Weights of a small self-supervised image encoder.
Training: soap at rate 0.0021, 5800 steps, batches of 128.
Rows from block 7, named by matrix and row number. Rows with one number belong to one attention dimension. Each number is 128 + 32 x the weight over its row's rms, rounded and kept within 0 to 255. All counts start at 0. Numbers have three digits each. After the name is the row's rms in percent of the matrix's.
# v: attention value (model.blocks.7.attn.v.weight, 192x192), inputs 0-63
# proj: attention output (model.blocks.7.attn.proj.weight, 192x192, transposed), outputs 0-63
v.8 112:085122032147167157125111125135149092094173129131138166123076149120093117078145114145109154093116115115108161087118116120116091078093159100172174120164207099077151119188198167138114152152142157
proj.8 107:084200171144110113113117124200120183145148129072110125133142170108132122169065141090135072124172150177116159178157138107093163143158086168118117153089070178178117091093110112072126133106085143
v.9 096:089150150118093127148060144170121147067144110151138128104111156099176128170209105116128117099165083072103116106114105171073143128163141096093136109156117160157119103133161137127196163138147151
proj.9 101:127096160147187127104132148104161128150125189098125119130157114073100114124066148136173088155098189185161138149126137131109142146145174172055123179091147134084110166134119054147094124139115112
v.10 095:127133196139136108123134138145116097165125144123089149080157088134095085152124114107137089123121078117135149125163171150194130141150091116091088173169121126129152150094106169161138061103068097
proj.10 099:131097057064067124172116126124136157084124119152161113136104134122144192093136110110139177177121141102130084135100109140057063107120147119147116137097147105096087100156116094127128171140196214
v.11 093:184103113103095161118128161079107112108111140146089223173117214123086169094101169194142070096194144164094131180119040078118154150144110097148116171152126078094110133090151180132134124133148048
proj.11 094:063142090162200119139118123163144102152187145113161062120159059142166154145143073072101191126146124080153109082184173146164077113133144122129162098087162171150154123153114092125113114135144177
v.12 099:128215142156136147107129123107131086095080149146178143118154091155105140097137143138124113104118106086151157151185085068142085172115098154099099163127124113019090146127166130152136153135109088
proj.12 094:106061092140141124160124105115133192216130102122110155101113125090148085156105108100131183173129121150109115109102200179130180111171179141196143114149154118226164133118076113129129097183100159
v.13 101:117212133160126184159088130103166111135175131120104124142120135106132155131085175169165100089094119163096156077171131115110139092179196112147134084167152177134117122118132123136151198127076104
proj.13 106:119078132141153075081143159177117132146104157158175169099152148182102080154140091121082117199186107133126140184124102155137168166103063128118175117073129098150116152177112139167152125155135171
v.14 106:148125156165137189145111135148179142127159116175119131157139042084070113159122212183147142121147086118138145130124097156105128139110134165173096067126092085137112119144136142126144121118134194
proj.14 100:101119157094100082118130069054091128122088143138145151083096183201218066152124046098102119171110164139114113127133158077129161094117183135112118146148137166089127140100085105159151124135106107
v.15 101:096112122057095177098092106148140081147129075091108145100145175169135198130125109093082134166139081166163172122115109143104128190108150083130105106150124182090054174117189123117078139145136184
proj.15 107:156139082178167066099152141104077174098142150138135125151077102096131093124133141116172129078178152076089100182104126140217131048087057138109125147140120102107159091105122149122193119142125153
v.16 091:156105101113179055175090187130107105175143097148102136145127126166167138134120175163157073122092083064126122142154092152118163104114085149106134136132112122093090094095129096112112121144131125
proj.16 100:114111173085081186090146071150150126088129128070132139140109092087131145121107116089093143156166109180109163132104202143115065165163149114155153114123160134174168106175109151145112132168164115
v.17 110:153137154155135108084105164093112107108153176158152126118118134188103098094133102198178162108103117128117099123130130101108112162147118123159200119197130113104100135096098114137147136136110108
proj.17 117:098124158134133122183181103156150165117095073105091132136154122049110143187113097074060079117179134077169150126162087127154129122098144125144080137073130104121154149130146148087133120137150172
v.18 103:044164146194124150137122079135152097068140105124065125132144112105106078182135169154078116127094053123059129103192127079104143115066140167076121087139099161094129114158149084131107192138132116
proj.18 096:160089154063135135094132101107119154173150146146151118104126158111171083086136122127129135147170172157201100144125076138153095074193152093183119192110146102150111136113090169164168104096089130
v.19 098:178113099153088152130083132157163132129123114098099142210156154145139106094143111038105093147065162130124134118040097162092162075174117128111128144135123076156105070122129088114144117147139143
proj.19 098:102137085153192164163111111112172115118116127091150168076089109098095127132152139201139159106160137089148164132154152061145150168074111142154153080074142147094155165137113113089046178101105061
v.20 104:148097099130110053162183119134158162081102170115145102168142125095166083124100124135096099134071170148118138135150196074127111077089176184072132147142076098133140093160135104126118104127124071
proj.20 103:113162154128137143149115119154146121130131104127101112104136104183162111097196130170133149150171152128144104091132096185151113181128064084199117120115148129081154166115166176112130134144109218
v.21 093:151054216126099114122098142109144148092089106096149147141119153124092155060149090103099129138094161209122164126106180131122143056113133134106146131142132088093174114143097136188141087045119097
proj.21 089:105183077120155151149161117174122093099173084166123113141169089134145124130112150104174188108161122126149098123119061168129130201099070159154098101125174183179064117169146150088101154197142158
v.22 104:118150099125127149140131107145109166095130122108087104152148122120152106135153145142135038112078155124121147167147089174140112062107073055187088087117116163071111124110130164157107113168129112
proj.22 108:136130108121170157100135092143160125133135170130156127159086127105144125137087145159142185179145094174076128149090124094139166165135176179083142181191155095161121099158152156091118185087069132
v.23 088:103142145150170110110146130154143068096166146102144209118107141170139112043192187106102159196158084070112138084090121126113140143123111128131097043146140180172113170131156134114132117091164107
proj.23 094:143137164088114123158098147114089212127111150157101094155144143064122108185083105179138078118122165140143135142118156123123124144112154115115192142099126099070133078094120130160075145144086140
v.24 104:120157142132120182107099149113119049145132134136088161079140139137159124165188083136068139104167141119078130090176147100140085134137090123194184127141096091134151149127110150125129118111108098
proj.24 103:143105145103138121180155097155142182108113146122128106145117133117158116095050097143182128193076110113133145165162114121119115120123155137125077133134142143140104095092104101135140119209121133
v.25 087:128173169117129132114172112121149191141136127143131127086167138120175120178097191106145157130117075125164152134124138154151168123169171159077115098099108132171149143090098110109130135129109142
proj.25 088:137140082124124090142138124167111093187111170109145132160094098115121157081166060159153083133168205132142079114104137126123123118136155102098123175165113117122077127122151186181126095124148117
v.26 093:131113142134088168099178139110122157107130103107113127104091197098118099148088148145172110119087105143181132089122117152114154131078131089092083135122116154138139098122152126169148137124133094
proj.26 099:101128097113180047129115152158139116138164147164111127188151103220122188129116090114118152115147174080150159150081117113134123094156133117101171125114167115144123200139145104099172116124128149
v.27 096:136134196110114145190063097141111134171124106141101082134107077141084128096146155124118138114125153155132106123151126207167109140134106154145102112124096053160107145104107133045137121149150130
proj.27 098:128097080139141104087212106112136104113116124145178140107077143133151091111127098112107174149106101122096136117081177109059102103110118142111067142190141164077124110104107131183120123119086159
v.28 101:146132165116128141023109112204125095127103154158122116133125100155156168154115150090135089092104113126072135087171152150143156104173167077137163131099191155166068125093159130160074153111127174
proj.28 107:071117067126111139180105157037145113156136083095103130121144127110060123137134101154112098128144122130141134181100140071085108150109049142168126129149084082130191115160054118075184149122138078
v.29 096:148189110064132099178132124158118131105166112087116083127184084105111063126172138164142160154075166118154132154150103166212119149091096204062021171104193183074130169152115095150080121155107133
proj.29 087:104069146154155188109139115069145154141078147153167135150063166100129140132088139106088114129158079150133143130104197124090105145184187108118179123179128093178166059130138143106150154130137140
v.30 096:142085089086095060233132138057070126100125172160107172102137131125139096180138101108124109157089087092110155149041136083146205138056124156107107157151113122161147132106122138134137147106157139
proj.30 096:118160164158129180105118126201158140117095114077158113127134123109129141066129134171089144106127181136137134137181154110100075091166147107118164172098134123127122080116137129138107121136113108
v.31 114:198085141120093174072139144111108134175108125123152157161097156151153150102103120096120126160125102179155134089075183143155142137096123092100121112090112195149156140060099169100135061139114204
proj.31 108:079137113118160072178111130176101156124104115140176112137134146128111149149098135095162107077143185089154120126119098186104122090162100180130091163165166062140116165139146078150152110083192057
v.32 091:097113089171146085076126132180144146099142173133143083158136163167092130094125137095112120136151174117146128164115118170090133145149183106163154135158071091166135135115115186185160150125152097
proj.32 096:168136144087098142181095093066105100135088101132096132140137089088116104152154146115093163083131132087110134117151128108149127104099039116080113154125123136080067144163172093070098062082060125
v.33 096:087147103138129124136139132084169141148068112088112155152086180090129181100141128112143119117153131110154103143140163110157115131152154144067114087134103093139118110181129191137125168106073097
proj.33 093:139089128191108152102167112110125124101136140178116108122166066125141110143124124144088155155132136165139108093103109145077162128082123130141172183104125123098178106082097084159157128112122118
v.34 094:149127167118094190169152126121182124129133091065061129109152173164106161084153132168143115104120164126158116094154160167125150085085103104053135083167201156125130102184138111121105093134128076
proj.34 099:097111094137128101105151151104106139089125159217140130183108088132178119166087139098090129146138070145109123198093120108119144167140144140156140162101090092154127126102072152114146166163149174
v.35 097:139159139165166140151145111226114200144134182108059182076152103117128176079118073094121154134123128139118129152141148136130105155162135100145163109117133195166105125124131143150121160162157113
proj.35 097:139134161086079096107084143080149086109115097140188081120139194147086117136101162175149148118177053111153135118126075123114090152128117167121063166144103132122109117187101116151114086146111173
v.36 087:165137135163103161093121146132096122181160053124118171111116108120112100116115159113180161125062122145004128127126097163142132164082173123096131114110103158119120107096170167124157168135121125
proj.36 087:152123145142169110147179142157137127112132128094114092124115142111196151132149089073094109093211126179188147125064157100136118100182131188125100129122216138159139167137125106210095171117118163
v.37 095:135147128109101103206140120082102138159158088153132098103144118120074115100110100136151113129159055117096109110190138178142162121143053151139092102092172132091138098168134163111149161132135114
proj.37 102:129126100167172186083128091120118083122131148076136152137103130113194107112138140115151112107116174166119171147032063087127126100118197123148117175202104116143043144095131145152099119092071156
v.38 093:139185153114156139123165139123113099122157082093055153100114113065155132125193103115100089055123098109107100129133128165077056074154119159144098133068144123150212140137095168086152102141124088
proj.38 097:058123114131117128138113105085142109202151119086150067133166128136077135106141086130162134154156103145121119086113089092131188134107195104095132138172083143138066100137156126139121150098107163
v.39 096:136145193108110154075171145083085097160125154132093120131136135103150121119114167169130144094118056192147134144153171159065100118163138164108137157148140153122097118160108072178168130166086127
proj.39 097:098126135137167110183155086168199136133181066147150126123102104130121100153176087100125097155065172120126148090046124078164153121090105090139118117105144126140178070076140160081087143113173058
v.40 102:128213148108123144127119150147093143146170162128116123141140097116128114151157102182154138201110141148110118119059131138122133173133106109193057185136113086142162144149128125138103056185147143
proj.40 110:138018082137140076130136069135146086104097084136117114103081138102124144104105140106170116128100119072181089123171158157143072083142132119069163094107135117116113120151134097124118132074156082
v.41 108:074100134103060149165142152119106108087079131153122087125194123100125070149105176143079066132064165131179117128132153163136127092114125148122168121200152098090095162157107181127122172115131087
proj.41 106:201114093114120121154137136106172140159162128099124149129066118168141090130110105134155163124147190110110110114141068098141112094109081117123139132107097063122152065157113087087105107133153184
v.42 095:190131101077112151121146105114109169069148112080177096118130060098071073189123142134173125145138114099161082125080110119135146073105082198112149179149139130101159091133111098142118144096144135
proj.42 101:141143113147143133114085148174124092114096159206057114117107141148214141101160158110081116126099201119107145130147171144125122138152146058119123104122076098177092143134115124075091083112115136
v.43 089:137184156171107054137148137130084100173145051137127172162113108129134112143090108099125152155131109099175125120071128136118087088165121072151143160167103147175130140107101087127105072174114148
proj.43 093:100107124130148170101090104164137177100136167083113115091155126089154173150146123145184044146115167142089135113129124087124142207146148234162080136135167119136149105111144138179173151127155115
v.44 092:137197119135113149060143136113128105145246109092130157156168138109127133134053120118082109100140083159172133202131141146158093117142154148142168121150104191099106123133126178135118094075168148
proj.44 094:091129167093130102138121122184115092117065171186108112107095121119139098113144105075155145102164182056103139059118104068132230111156122100132066134143100146163095124121174148131129143182052162
v.45 109:152129080108133099085167128147095088146151146138089098098094134107094140144189088097156122059138107100161096104196124076122092113112166183144145177108083166129154169097094150122204090102162131
proj.45 106:098153148158156155204091108154160155108144099124166166109165156167146158109106127133114150166120107136049105149084123147157140088158143083106111118134106099126098125157192079150169194116074145
v.46 096:130107126122116130101162134153180118096137141110142106123074138166123133127099082104137155152133104149086096112090129163099138129189116151193131109133172131168140126050153071091079102103148137
proj.46 102:149131143143144113156065131161083136128091124143085171130148093089128135164147175146132092128120116082110165124122115081107101157081118125073055136179081142136090109153090160149160106137163136
v.47 093:121066095135113092134113092172066146128117118123150120174124104086182133166179112107128153088165120116149136066091075133157153174128128167122134159144105095162158123050100163087144091141171113
proj.47 101:164161159149094194096148122138101123099098148119111097073123128182065124071091182166108125133101177114131115135142138134119096077182128042123176175103139149089124175163152084129157087101111127
v.48 102:078118111122152161117118158105116068113161087115101116061110103130141136140097184170110118079110118127166095113095139102178071085145146083166116163149137061130038139181123094110120127158109101
proj.48 103:157117118125143139120112045138100159129108134126148094148102173112151085140144117102094083229142106130163124140148143169085152167150094142102113080152150144100185125088133117144134119100131160
v.49 104:091123113075133104117151146131203102134109079101108130189158069092109108091078155114102088073146137144145124093107124117176123107114134134111176102120163102142144145166148102148153128128159107
proj.49 101:114137175163089152173103133078123127094125131080079093066103155126134138165176123145135135145131127102135089174206134156078096173101091067133078163122077163094134090114083135087135114113111141
v.50 096:149084120115113123100097145127109041138140208108126067094168194147147089137114160172115099149077079120114120104060109135136110111124145087111129137164149163154140162130088135150140116139128142
proj.50 099:123129109097146109152135136138137164090103132176190150164120070088114116140143140092117117122124174110185154129155132104117118090147123165147132151103138082119110124124153094110133129134108106
v.51 098:112107141102201118134164094126152143151101112066118125148164131113163135137152139117094183156125127151103121119204155099111120154057146126079162100129131141137160088153139160102134147090108143
proj.51 102:151143179096053120113111174111138100145128130164155162106141123126086134127160142171119134074134112126155133151101145189153104109160113127119137151069115144144107126046131137160120131130180125
v.52 113:088154149111075129129122112114166105106153059082173121143089097149165123113117148175080117166132128071177134085126207124152101093132137172145175183169111168116131123163143146188135214154161118
proj.52 105:131062104141099158144140142165145176136085135192069105153132165148126093140142102113115155103107154124141137166145123164112154164141116113110068098105136062137153134098105145059112067095141109
v.53 098:191203121142080102132125182132111082121193167090178138142138129115146183153113152068164131155087134152142143114167153112063169112150090144137117115126121156112158085095115167113174089137042145
proj.53 105:049133164114197148135089076167124123133079096139129157129083138132068119091150089186119104121195159101100129112108110111147108148138155092117116138127141146161095163163147164168095168149214131
v.54 088:127135066136117161130144146112147141143116128095114130188083071122132185141105115108114128139119170094139093081110095176154125119122120167112173102185101158100095116171160144180147158123136190
proj.54 093:111114214162116097119135185148081141078138151139108129059175211121096064128105126139108138075143077165140172094148123064152152149113103100074086138096164143113147128070124127120117091116137084
v.55 106:088059124181115152115154139102144081115096071059165096092186120158133121141125090134110112191188170096135136157180131145149174071085136132069133109147103107119091090169117133123109139112155142
proj.55 105:144152091118102137149105136155139181109110120135086213158088078148164149100097165139107175076083111127105111153096109140154119201167089135152130158122156135168176146058121120174139141195115130
v.56 090:129150102113115124134142132110112169101101095173113099110114174137167178077094070156082115123156130084166049102121178171153108136137089113090181053197122128138108092141154129161115131121174179
proj.56 097:096129101127085151109141152132091115104152114133072168188163136114133082125095142074125137121101120171108164131103087100151134119095155101139097162032142117115167120082113144066117145119024071
v.57 099:129145172092104126154147133160148055124096120143086075160121058083150051089166139135096087108079130160162138138115165111171097084051117118088098127121108146175138201105114105113184095111125110
proj.57 095:130093146145129101181085124086139167105170140165109159156054145104104133129126148098110159190128144123110113127130088117079149130166140187124140123158140090056090033168100107142103119125093102
v.58 095:129104025150118098091146108095135063176131109126166129114121126115114114054120093118135091115147093148168146155085189118158096123182165122130122120111146170110093125140102096117094132125108124
proj.58 097:129162134178103168112096142106100201107137110155086105138133126172119186177092164078119122114123183105143112128179059124125145197128071159166125130131108084092187131126142154119126109101118109
v.59 106:173078102130143088130122104136125111105141178158140151085154148149114182113112095119135114122124116125137137095121076122122152175101167034143172133123173126087201115112091163114125094101145132
proj.59 098:068169130086138143085127169114108165139100166101144149182146139158129134129162152131111137125131131111065140161167122120122105111147130157151137102121097164173059111113193112102172155146142093
v.60 096:117107134094089073182152134127158104099175100132152131148146120115140140165124126148107207094063139155124152107130150096138166111146126108139092162097091140147099114078176081098132042069114085
proj.60 091:138136139132119139104090122144121142119092112126091148106118107091081088080136139124139043171172125105090127148140136145146094145084087178121138189172143126145109155163090127162154204148152170
v.61 105:197173172109148115100151129088181126194112156179127145124131121090128094178119053117144104158189105064110108055128132097112129121189152125144094084142134157152143113032163154172179124195144147
proj.61 100:033120085163124103223147147121082101060166139069110148081127139107108147119154131172114167123099155225098202118164145148127156123104147130134160174150150115155110109193123064096116140112128130
v.62 102:131052083115117135130059124147134119079168116120136154135077129096143116104149138093095207097112084127045138161138186109121118105125116163161142106081116084151137186111086156122150121085147105
proj.62 105:159190145139164096188150141165153163138113105120109125130200117105166132118141160142155053103161152094122101080152110158106119145103142121080130127135122175130160055181127091159114126153104112
v.63 096:089154161116119183153113078058134136152081116152136079093072091116111095161096151122117147143136160111072128097165124096132117080121106118116105142158156152178124140131083123059120185136154098
proj.63 103:185075102112160103107149170149104174083174168121159159161188186155180143140126144111087115103113108158174138145090130133151173142151176105140132116147107051069129121093125135186126109095116198
v.64 098:137134122164161145180099153126138104117081113127196122102095133098086114125090144120121133142127107080156082216215129033107092175119140181114131094142098113168110137112156111080107133170064063
proj.64 101:129137091136074160071149060136108167163126148135107145177175129159157171147141078158152154114099106180096164035086139167174156129141120119183111164108114149080156104107127188144152111094171200
v.65 097:104125154137136139145159165151138159115128150135154140081173164140163110135120157131083127163131138066107146174144129126184136161070085093131176183144152107157142175157152151192113108131035121
proj.65 098:171143102167070126162144099133146123138109109089101105177117095141141137130131131182132138121073116174155108119101184130080095113149181164155096137134141169130140111107103109083112103169154158
v.66 104:127147095117117136102127113090111142200092126076175108145115152139120187123175112113148137110144126174082195146098124097093165159134136075140086130073146144152172097107117148179096087181150128
proj.66 091:094117095166144108200157125186111073070120127163092108055131124093157078129090162100093120137131157102111114133152144150166106118162112100136149138193074120154109182120113132110115130154089176
v.67 082:154102121150134124150093094110128162159091105160115149164147061116177075118169123089120126102160150168149210087080181113088148133093128088133118113113107159140153212084098129195125107118095121
proj.67 088:101156192115145141146120139140130084136136118056079146114131166116108160142114089135166134112116114056097041143135048140106141132178168160108099155147099146108097089166114161095081122146154116
v.68 089:116162129117135118080162106140150085158138116104091102170154072094183066180135133136089135122165106157071172115175134153141190136081109176089089197136151116152128113114154141113130124126097135
proj.68 096:127076084117100142132060149108094141157144176111162113077098144098121218102137143113146133162092126131218103160082150133117083090169129081142127082090124182122158148143074138180106128118179112
v.69 095:154068044122138201122098161103105124079126161106150163081135085142135135123064148092131074123125141108124127128107152131099087127199139084142147062151127109048128135118139052137134128146135091
proj.69 098:095161129164158061128144134193156122164112092131107132182122169125086137167169150125119113153129110193125062096152137113180142139099075118107106144142095133222153101135134146143100110159098164
v.70 110:136107145092156131142145096117189124132146106128131103126112087191183076105092142120141129116131185140136144150079131092104071127153150085122148193133167144183138130117165131100074113190094156
proj.70 103:129138143174099129169084208153128111132085140097144139119141120058125144155189129128166122102114063110121105142127157139139173168172118169127092132109103136073130144131117116149182123122147119
v.71 095:126117079168126129164132114099078180104166156167091193154174161109106125088159169140134158106137167118129128194126134117120134155135177108092078137164097102161122067133158085110111140126166175
proj.71 098:128140172123116114091106137180198085120096145082172104085111150132116142188091061090130089145125088088148137092132113168121086108107128189098159099084157187085182182110099143095110133142113086
v.72 120:115135101139094149169121125099090147129116130083116138103088177132111109168142203073122162076138132145086183083127076171131091154113144071148099159169114160125138115151127143162085111110089175
proj.72 110:136076152150103136118161138194174147092167138116138088172160070134139124142112102110124078176102163149154105197106176120165162093156168163083115138079117087106153140078100084098140112177132104
v.73 098:122154129120137164187206166116141146120132109124129119143068221136124106146135181125090108133067107137105152092138158143112106133121109122104093178158161174188181109125067150132181121138108165
proj.73 097:132120151121133093111110075089114104115136174121154142109229092116137113170144158173134158155160159122121139157120149137163145143125133113139103072087144091060106095131152098162057073108077127
v.74 100:089097127126052190198111102096110130083161119130175080085084148102118109103153070143126140091094161115120191179114187166160118151123079078109118203122116086063117094146142150196107140194174168
proj.74 104:118138109200121090100177165161159142174095089171077156180118138137104089140098195139108119194127135144134151135146155125100142125093188131142094119125154161199123132130148120063158121076071144
v.75 100:139072178131079142128129192095142168143111127131078125114096096101148107061101086179163054178130125126136110129154094146129145098201156172104165071124117102175143161112109149091131199163166147
proj.75 104:124184088093122131148107132147088114145102163152167183206139203136133139188109144093137167109105122128148119151122091121078117167114101116174078145142122157086092080177147101169149079095125106
v.76 089:184103128133122097097091154163156153115142130104166100123123130072114115090149148089152101154143086140133137093094127185168118114147189133098133145156121177134155158172111136113160120157161152
proj.76 093:042115154128152187124137134096150090175158173138123148141140130138115173185144143177090144070135154115128154165194192130106131157118101167116072106117099096107120073088108104123164113109103141
v.77 102:150103118118105152125112144192128130159142158128098112117134178159202129130178158148093148165140151144154133094111140153127113114179154097093114148041155161198099158154102121157102133169148098
proj.77 104:133152124129134116166083155048134114100072140131143116154146037100114118152107119152172104057174102093158101179143143121099094148103107107146134143226075135086113084089109069137117052132092169
v.78 094:100135097190139127120150102121117119166036127131202183142110081086137144186127121113125158080109162153170145133156160108143118135140076159139097070116136143170097088161110156068086127161151191
proj.78 099:161134138113158194130165141142105199097225147121093136138086189186109147159138161159115104212152109160101130134164115174147132111108143113113165154142138091120148104120169111177151143108119110
v.79 098:129089161108171100177094093091127113174177138088134148118133112093120127178140140136097134149093113110105149147086135091102193147085151124099118159174055141150123154130169167079105169143094076
proj.79 100:105119100159072134090118156146124099058124128125141142079158097142127115108130145099118135110186148161122081149148172145147055101120096132122138109089152147152141073113053141152177129120149172
v.80 102:066161167101132115139055122095131072174144065086127117063184116146127152134135136122144086078152114102107159139073154080133154066155100165144166107094168114095200136150109180135157171085164142
proj.80 104:105113099167108124101135143187119158111128202147136131172109081121101085122123099093132145161125125123120107125127109122111105236116202114108108148161091144169067134132157050132100138157115093
v.81 093:119147108121174112100100143192155150098172179138124134076138110162168166155123073126120083145158141164141119130123086118101156128084151133130122180210118180133099155074102117096083124112125187
proj.81 100:125084139123137146146138126055085155147080107128090098168096132082142163085102221093150166124126168108134095132164159158164147173190089146095118051095161099142142122141149159202189127145134091
v.82 115:174123127093107114060107088160112090088172167134135174043133107125164123085151115145179164070133115145154096170158176101096108110172113145125147128151119099120150150113094097078106175100120109
proj.82 102:094134161142142137178070149098129143144106080106102124189085166128132164114068183073064091145171146115149088086077138123134124150117114127129113104112051154154120128153109195148131105160151128
v.83 101:129182123080120143131067160086152129164177108086114127149079116166119149170062083110220149107134120105137068158138140157129095150108108211145153088159152089108157122155077078143098158079136098
proj.83 105:131054165137104081082189071130086109026086098186112176136135137115162125077130156122062166126105107156130148131084145052153184121122118096151158156126112139138110127092150185105170131144131110
v.84 094:096128109141123105149107156140141076156172038083045067106076125110162174095112041134078148164190125145159073162143121110157132132162124126134136139154154161146134177138096150100141131112098092
proj.84 100:101157136145113184079109082105099189173108160160206169158170119149108093120119210123166086100040096090136155110143132129124160158089087084163151137093144126098122073137094148169161129123148166
v.85 109:132150167117189070099156120108161159127135131146089075149142142157165137120087103123125072177119126095131106148116100120124170099148102138156149136102129110144163162180127086194127158162185097
proj.85 113:163142113114090133176087106115096106121140133117178146158144137135079092183162123178077143105103102117115160129160119078087105134102153150121111088139119136135096112138112150067157083104080141
v.86 099:127171158063145136068171128103107199131129102161147099151129187107131131133158125114102068126175137107145158124121095174137141144111135143121096171153156195151121176156072119135045101121149160
proj.86 100:124089135190128095198110164116122076104131158064092134113190082109117131135071106123172170167139161093133115159135177137139031142153127105120132108137100098138126096126174124098165100133078101
v.87 106:117152119131097115111150098161151135216088194103158109100171152126078101124119125136141144137114146120151159104100079118102166132115147188102053127190101103140130108095134118190086127147151160
proj.87 105:126129138155172164142108143105124133039133092156140180139106107121121165171130114132129114167148135113155173115165182197164082149123111105148186168126151148118142144160133132108171138148123108
v.88 097:152069133116145131109111145123161130051124117153083164130104150130124137129122124188131113159102166085176176153125101112093118090068104144145087112116094102058099124176141136129153120168171089
proj.88 096:113150132080148129149153142117131142213122110081198116146139111114094126157141139089067104106119087124092076123131121150164140123140069152128131162122186159166135168135104136092132136081099123
v.89 098:083109129159138167157133146077134127145062076116049134077162124178183084123143134114144150082113098119112196085147192195141139112137190162095139181124079106112166166111168150129112138156160131
proj.89 099:197130109133068112129123083176099113157190147137176085153055101104119159147114158149150105159149168144180096187123106065137092138153063126200124072141155143131088142149099119170183101130099159
v.90 091:120147103131083086150159134120073144132194110141161116142135104147097176149135134131126071109165152127094144175157108113093140062154107115085110077141098144068167091137123118095057102108166157
proj.90 092:111111152173182138090105160177161133154085129116121130146140160122114088124151117115164181113114094104127112115118097162177132186119110109138130141162191148214146176106150119137170187133105096
v.91 101:127130081166149101142171165110121208146061147128119122105117126140073113181125167104155121209140205155125127149162133140127115101121167136094185077131173155155130203066125164077152162142096084
proj.91 102:098127171057119138105058099169137111133187140117166132125125106122139160099131108175116137067138021102152136115143105115083145159121139143102098166116102104115158071173141121163150081098167168
v.92 103:080036057153157073133131114144197162144047152130097159179167113151119121158177171103119122130088167097133109081117153168151130163100157089150141150179150165129120159114196113071151103158078131
proj.92 104:166172189082115166114108156120091128166199160142169110091146135149133140134155169161156139124149094131117085171162114130108108133134125184090085095077107102138183156121082152177151124110197136
v.93 104:125165155119139138159109090111080068142246140154166118177155096130179130152149125116170167107111093116114135188087078173096161128117120171158128113131102089112047179103083115128118147119116104
proj.93 104:156131087131127096087108142160158154077046110130124179102075103109106136103119067095118084142151147092126096131160127044138085099160116102118103171124139210123204088138147172123139131128170142
v.94 103:178156119148092125134123128110133098182068145077104171104091125117133092130159128093155071122139131127123187160089167138155161135095124146151092187078120090133156143140137143212145058168113158
proj.94 100:069102105145172131158125111143115110108162095171156063153140156107187169110138102186116147141098117135110091110159108150094097098146167104058109118133152087124112125130124166128061160140098122
v.95 096:101131132145150156098048095155168089107171137125189109140148093150126083116153092107128119100098095127131082110078147099143118161137165151113124144125136080133160193114090157114183149104124140
proj.95 095:132148071110149081154122115093071106114144078104057141067104137090158139050080127148086161138183141114152143138184154097087169078118070131135155116091092142088108103143132102143039108170128127
v.96 096:156081161149127165091162137122114164148110106097075073115151083191146094095087084137128143088145139129134139124159080174166188135101146066109061197082133103120143119087147103139123083131086182
proj.96 094:115164134111122082133093097115145114144118141148181146146114175079061156176169178147136104140095140107127129179137146145107092177145133175141190067186119152128130174188150181136080159132184053
v.97 104:143099119176106119105126102154089185150139116096059077109168117150131167150154120185093117117146098156175146134128161114167103153078134122104102177144153155114107235119150139075108135124112098
proj.97 103:098209157088120144130144173099156123133142177137186115157106134121147121083132177070178150133118157088126116136138107135096123156157098120151134099105109123147155065121106108179082111157133166
v.98 091:138114113143160139142113147169161087122102138138101154121130093107099123100089176087131134102133115123126124140189051097153126094156130150122177112095165121132117150128088117113122122149158142
proj.98 093:110076162082138104161133107128111137156109104131150115086047170135141129150130090117143089173160111163092098112078202114091122148095114142172089130120092140151094106103137085160125135132119102
v.99 105:149079123183118157118095166199133097140159135096110157165135117119181134106157186078109106112117112157128107148130078200167159110135190104135139123110152173089155056088139103132111159111179105
proj.99 106:117142137125133174166147090046159112146123133182158113132139166105073164151114054181188109124158141138143147096162105117121114179166114165172126148145102070152094179163098150143121108145157095
v.100 099:117169116162147103163142148100121218136037153118137065065154148160065158058176146120138091117068143144160193206111136139163143114136134106102165183159151122139127116145130120088115096148052181
proj.100 099:109135145115091141077169069137119092120205095167159150176088143122163142197040062184121178120191113124112136122145127084067137146092149145159076074126083120093126169103159159173083091153217110
v.101 091:093134152100164082121141116140147119185106147107138115129044117052114139095104121115118172108196104162099131119168154107096126157160161075171170099137099096154109142064152132122122105121104128
proj.101 089:104080134175101143084125155121140123109169147179084113160165101152116135199093150153085121150074174100171114122095134143153172073071078158057084125125162150095126161155107083099159122090153132
v.102 111:141096114134117055110079110077136133158124146167116122105185166120178129104092164161077133126092177149136155141166183182087119119065110105140094109128144101171114149159185168103134130117124098
proj.102 096:143115188086099181156184102156162193069129163077115103217096119117105062108146089053145158104123126122155135129057083100152153127156073126079107130160121170075143069121111084134120170141121117
v.103 091:045164185156170102074128103062140124114083188153132113137151121156133139103154113121153130157151090144089100110081162070147125130125108173112154127119157150113154147108137153146144120143149151
proj.103 092:161081087140101095154149196137124127131150073090106158125149160076071126110104097133108157106101196101213134127144176132091141111157148091118134097106072115140146088111140149078179145141127122
v.104 097:189089130143138177138105175094114060107189097089150152103086136073123106149175106090116127111113086100136134119131078158146150128114174121109125114128067077105091140132162079094157178158181078
proj.104 094:110143079095128128128111116143107159152100059130093158170172131169143130138105128133133102157167121145123084151102082136078121079181110110151112105112156155117163144101094163172111164087139179
v.105 105:132163170082146100119179120211120075175102131081115096096092103139154149119075179121091071123100140097150150105120141154073139149170146080153111130097187138104115126155143130106136123122077210
proj.105 104:124103068168156159129099152089131168097109106163164178149144152133029145156166114133135184158108115111052140107144108114151128108105075146103146062139084108170185094104129122159153127137193105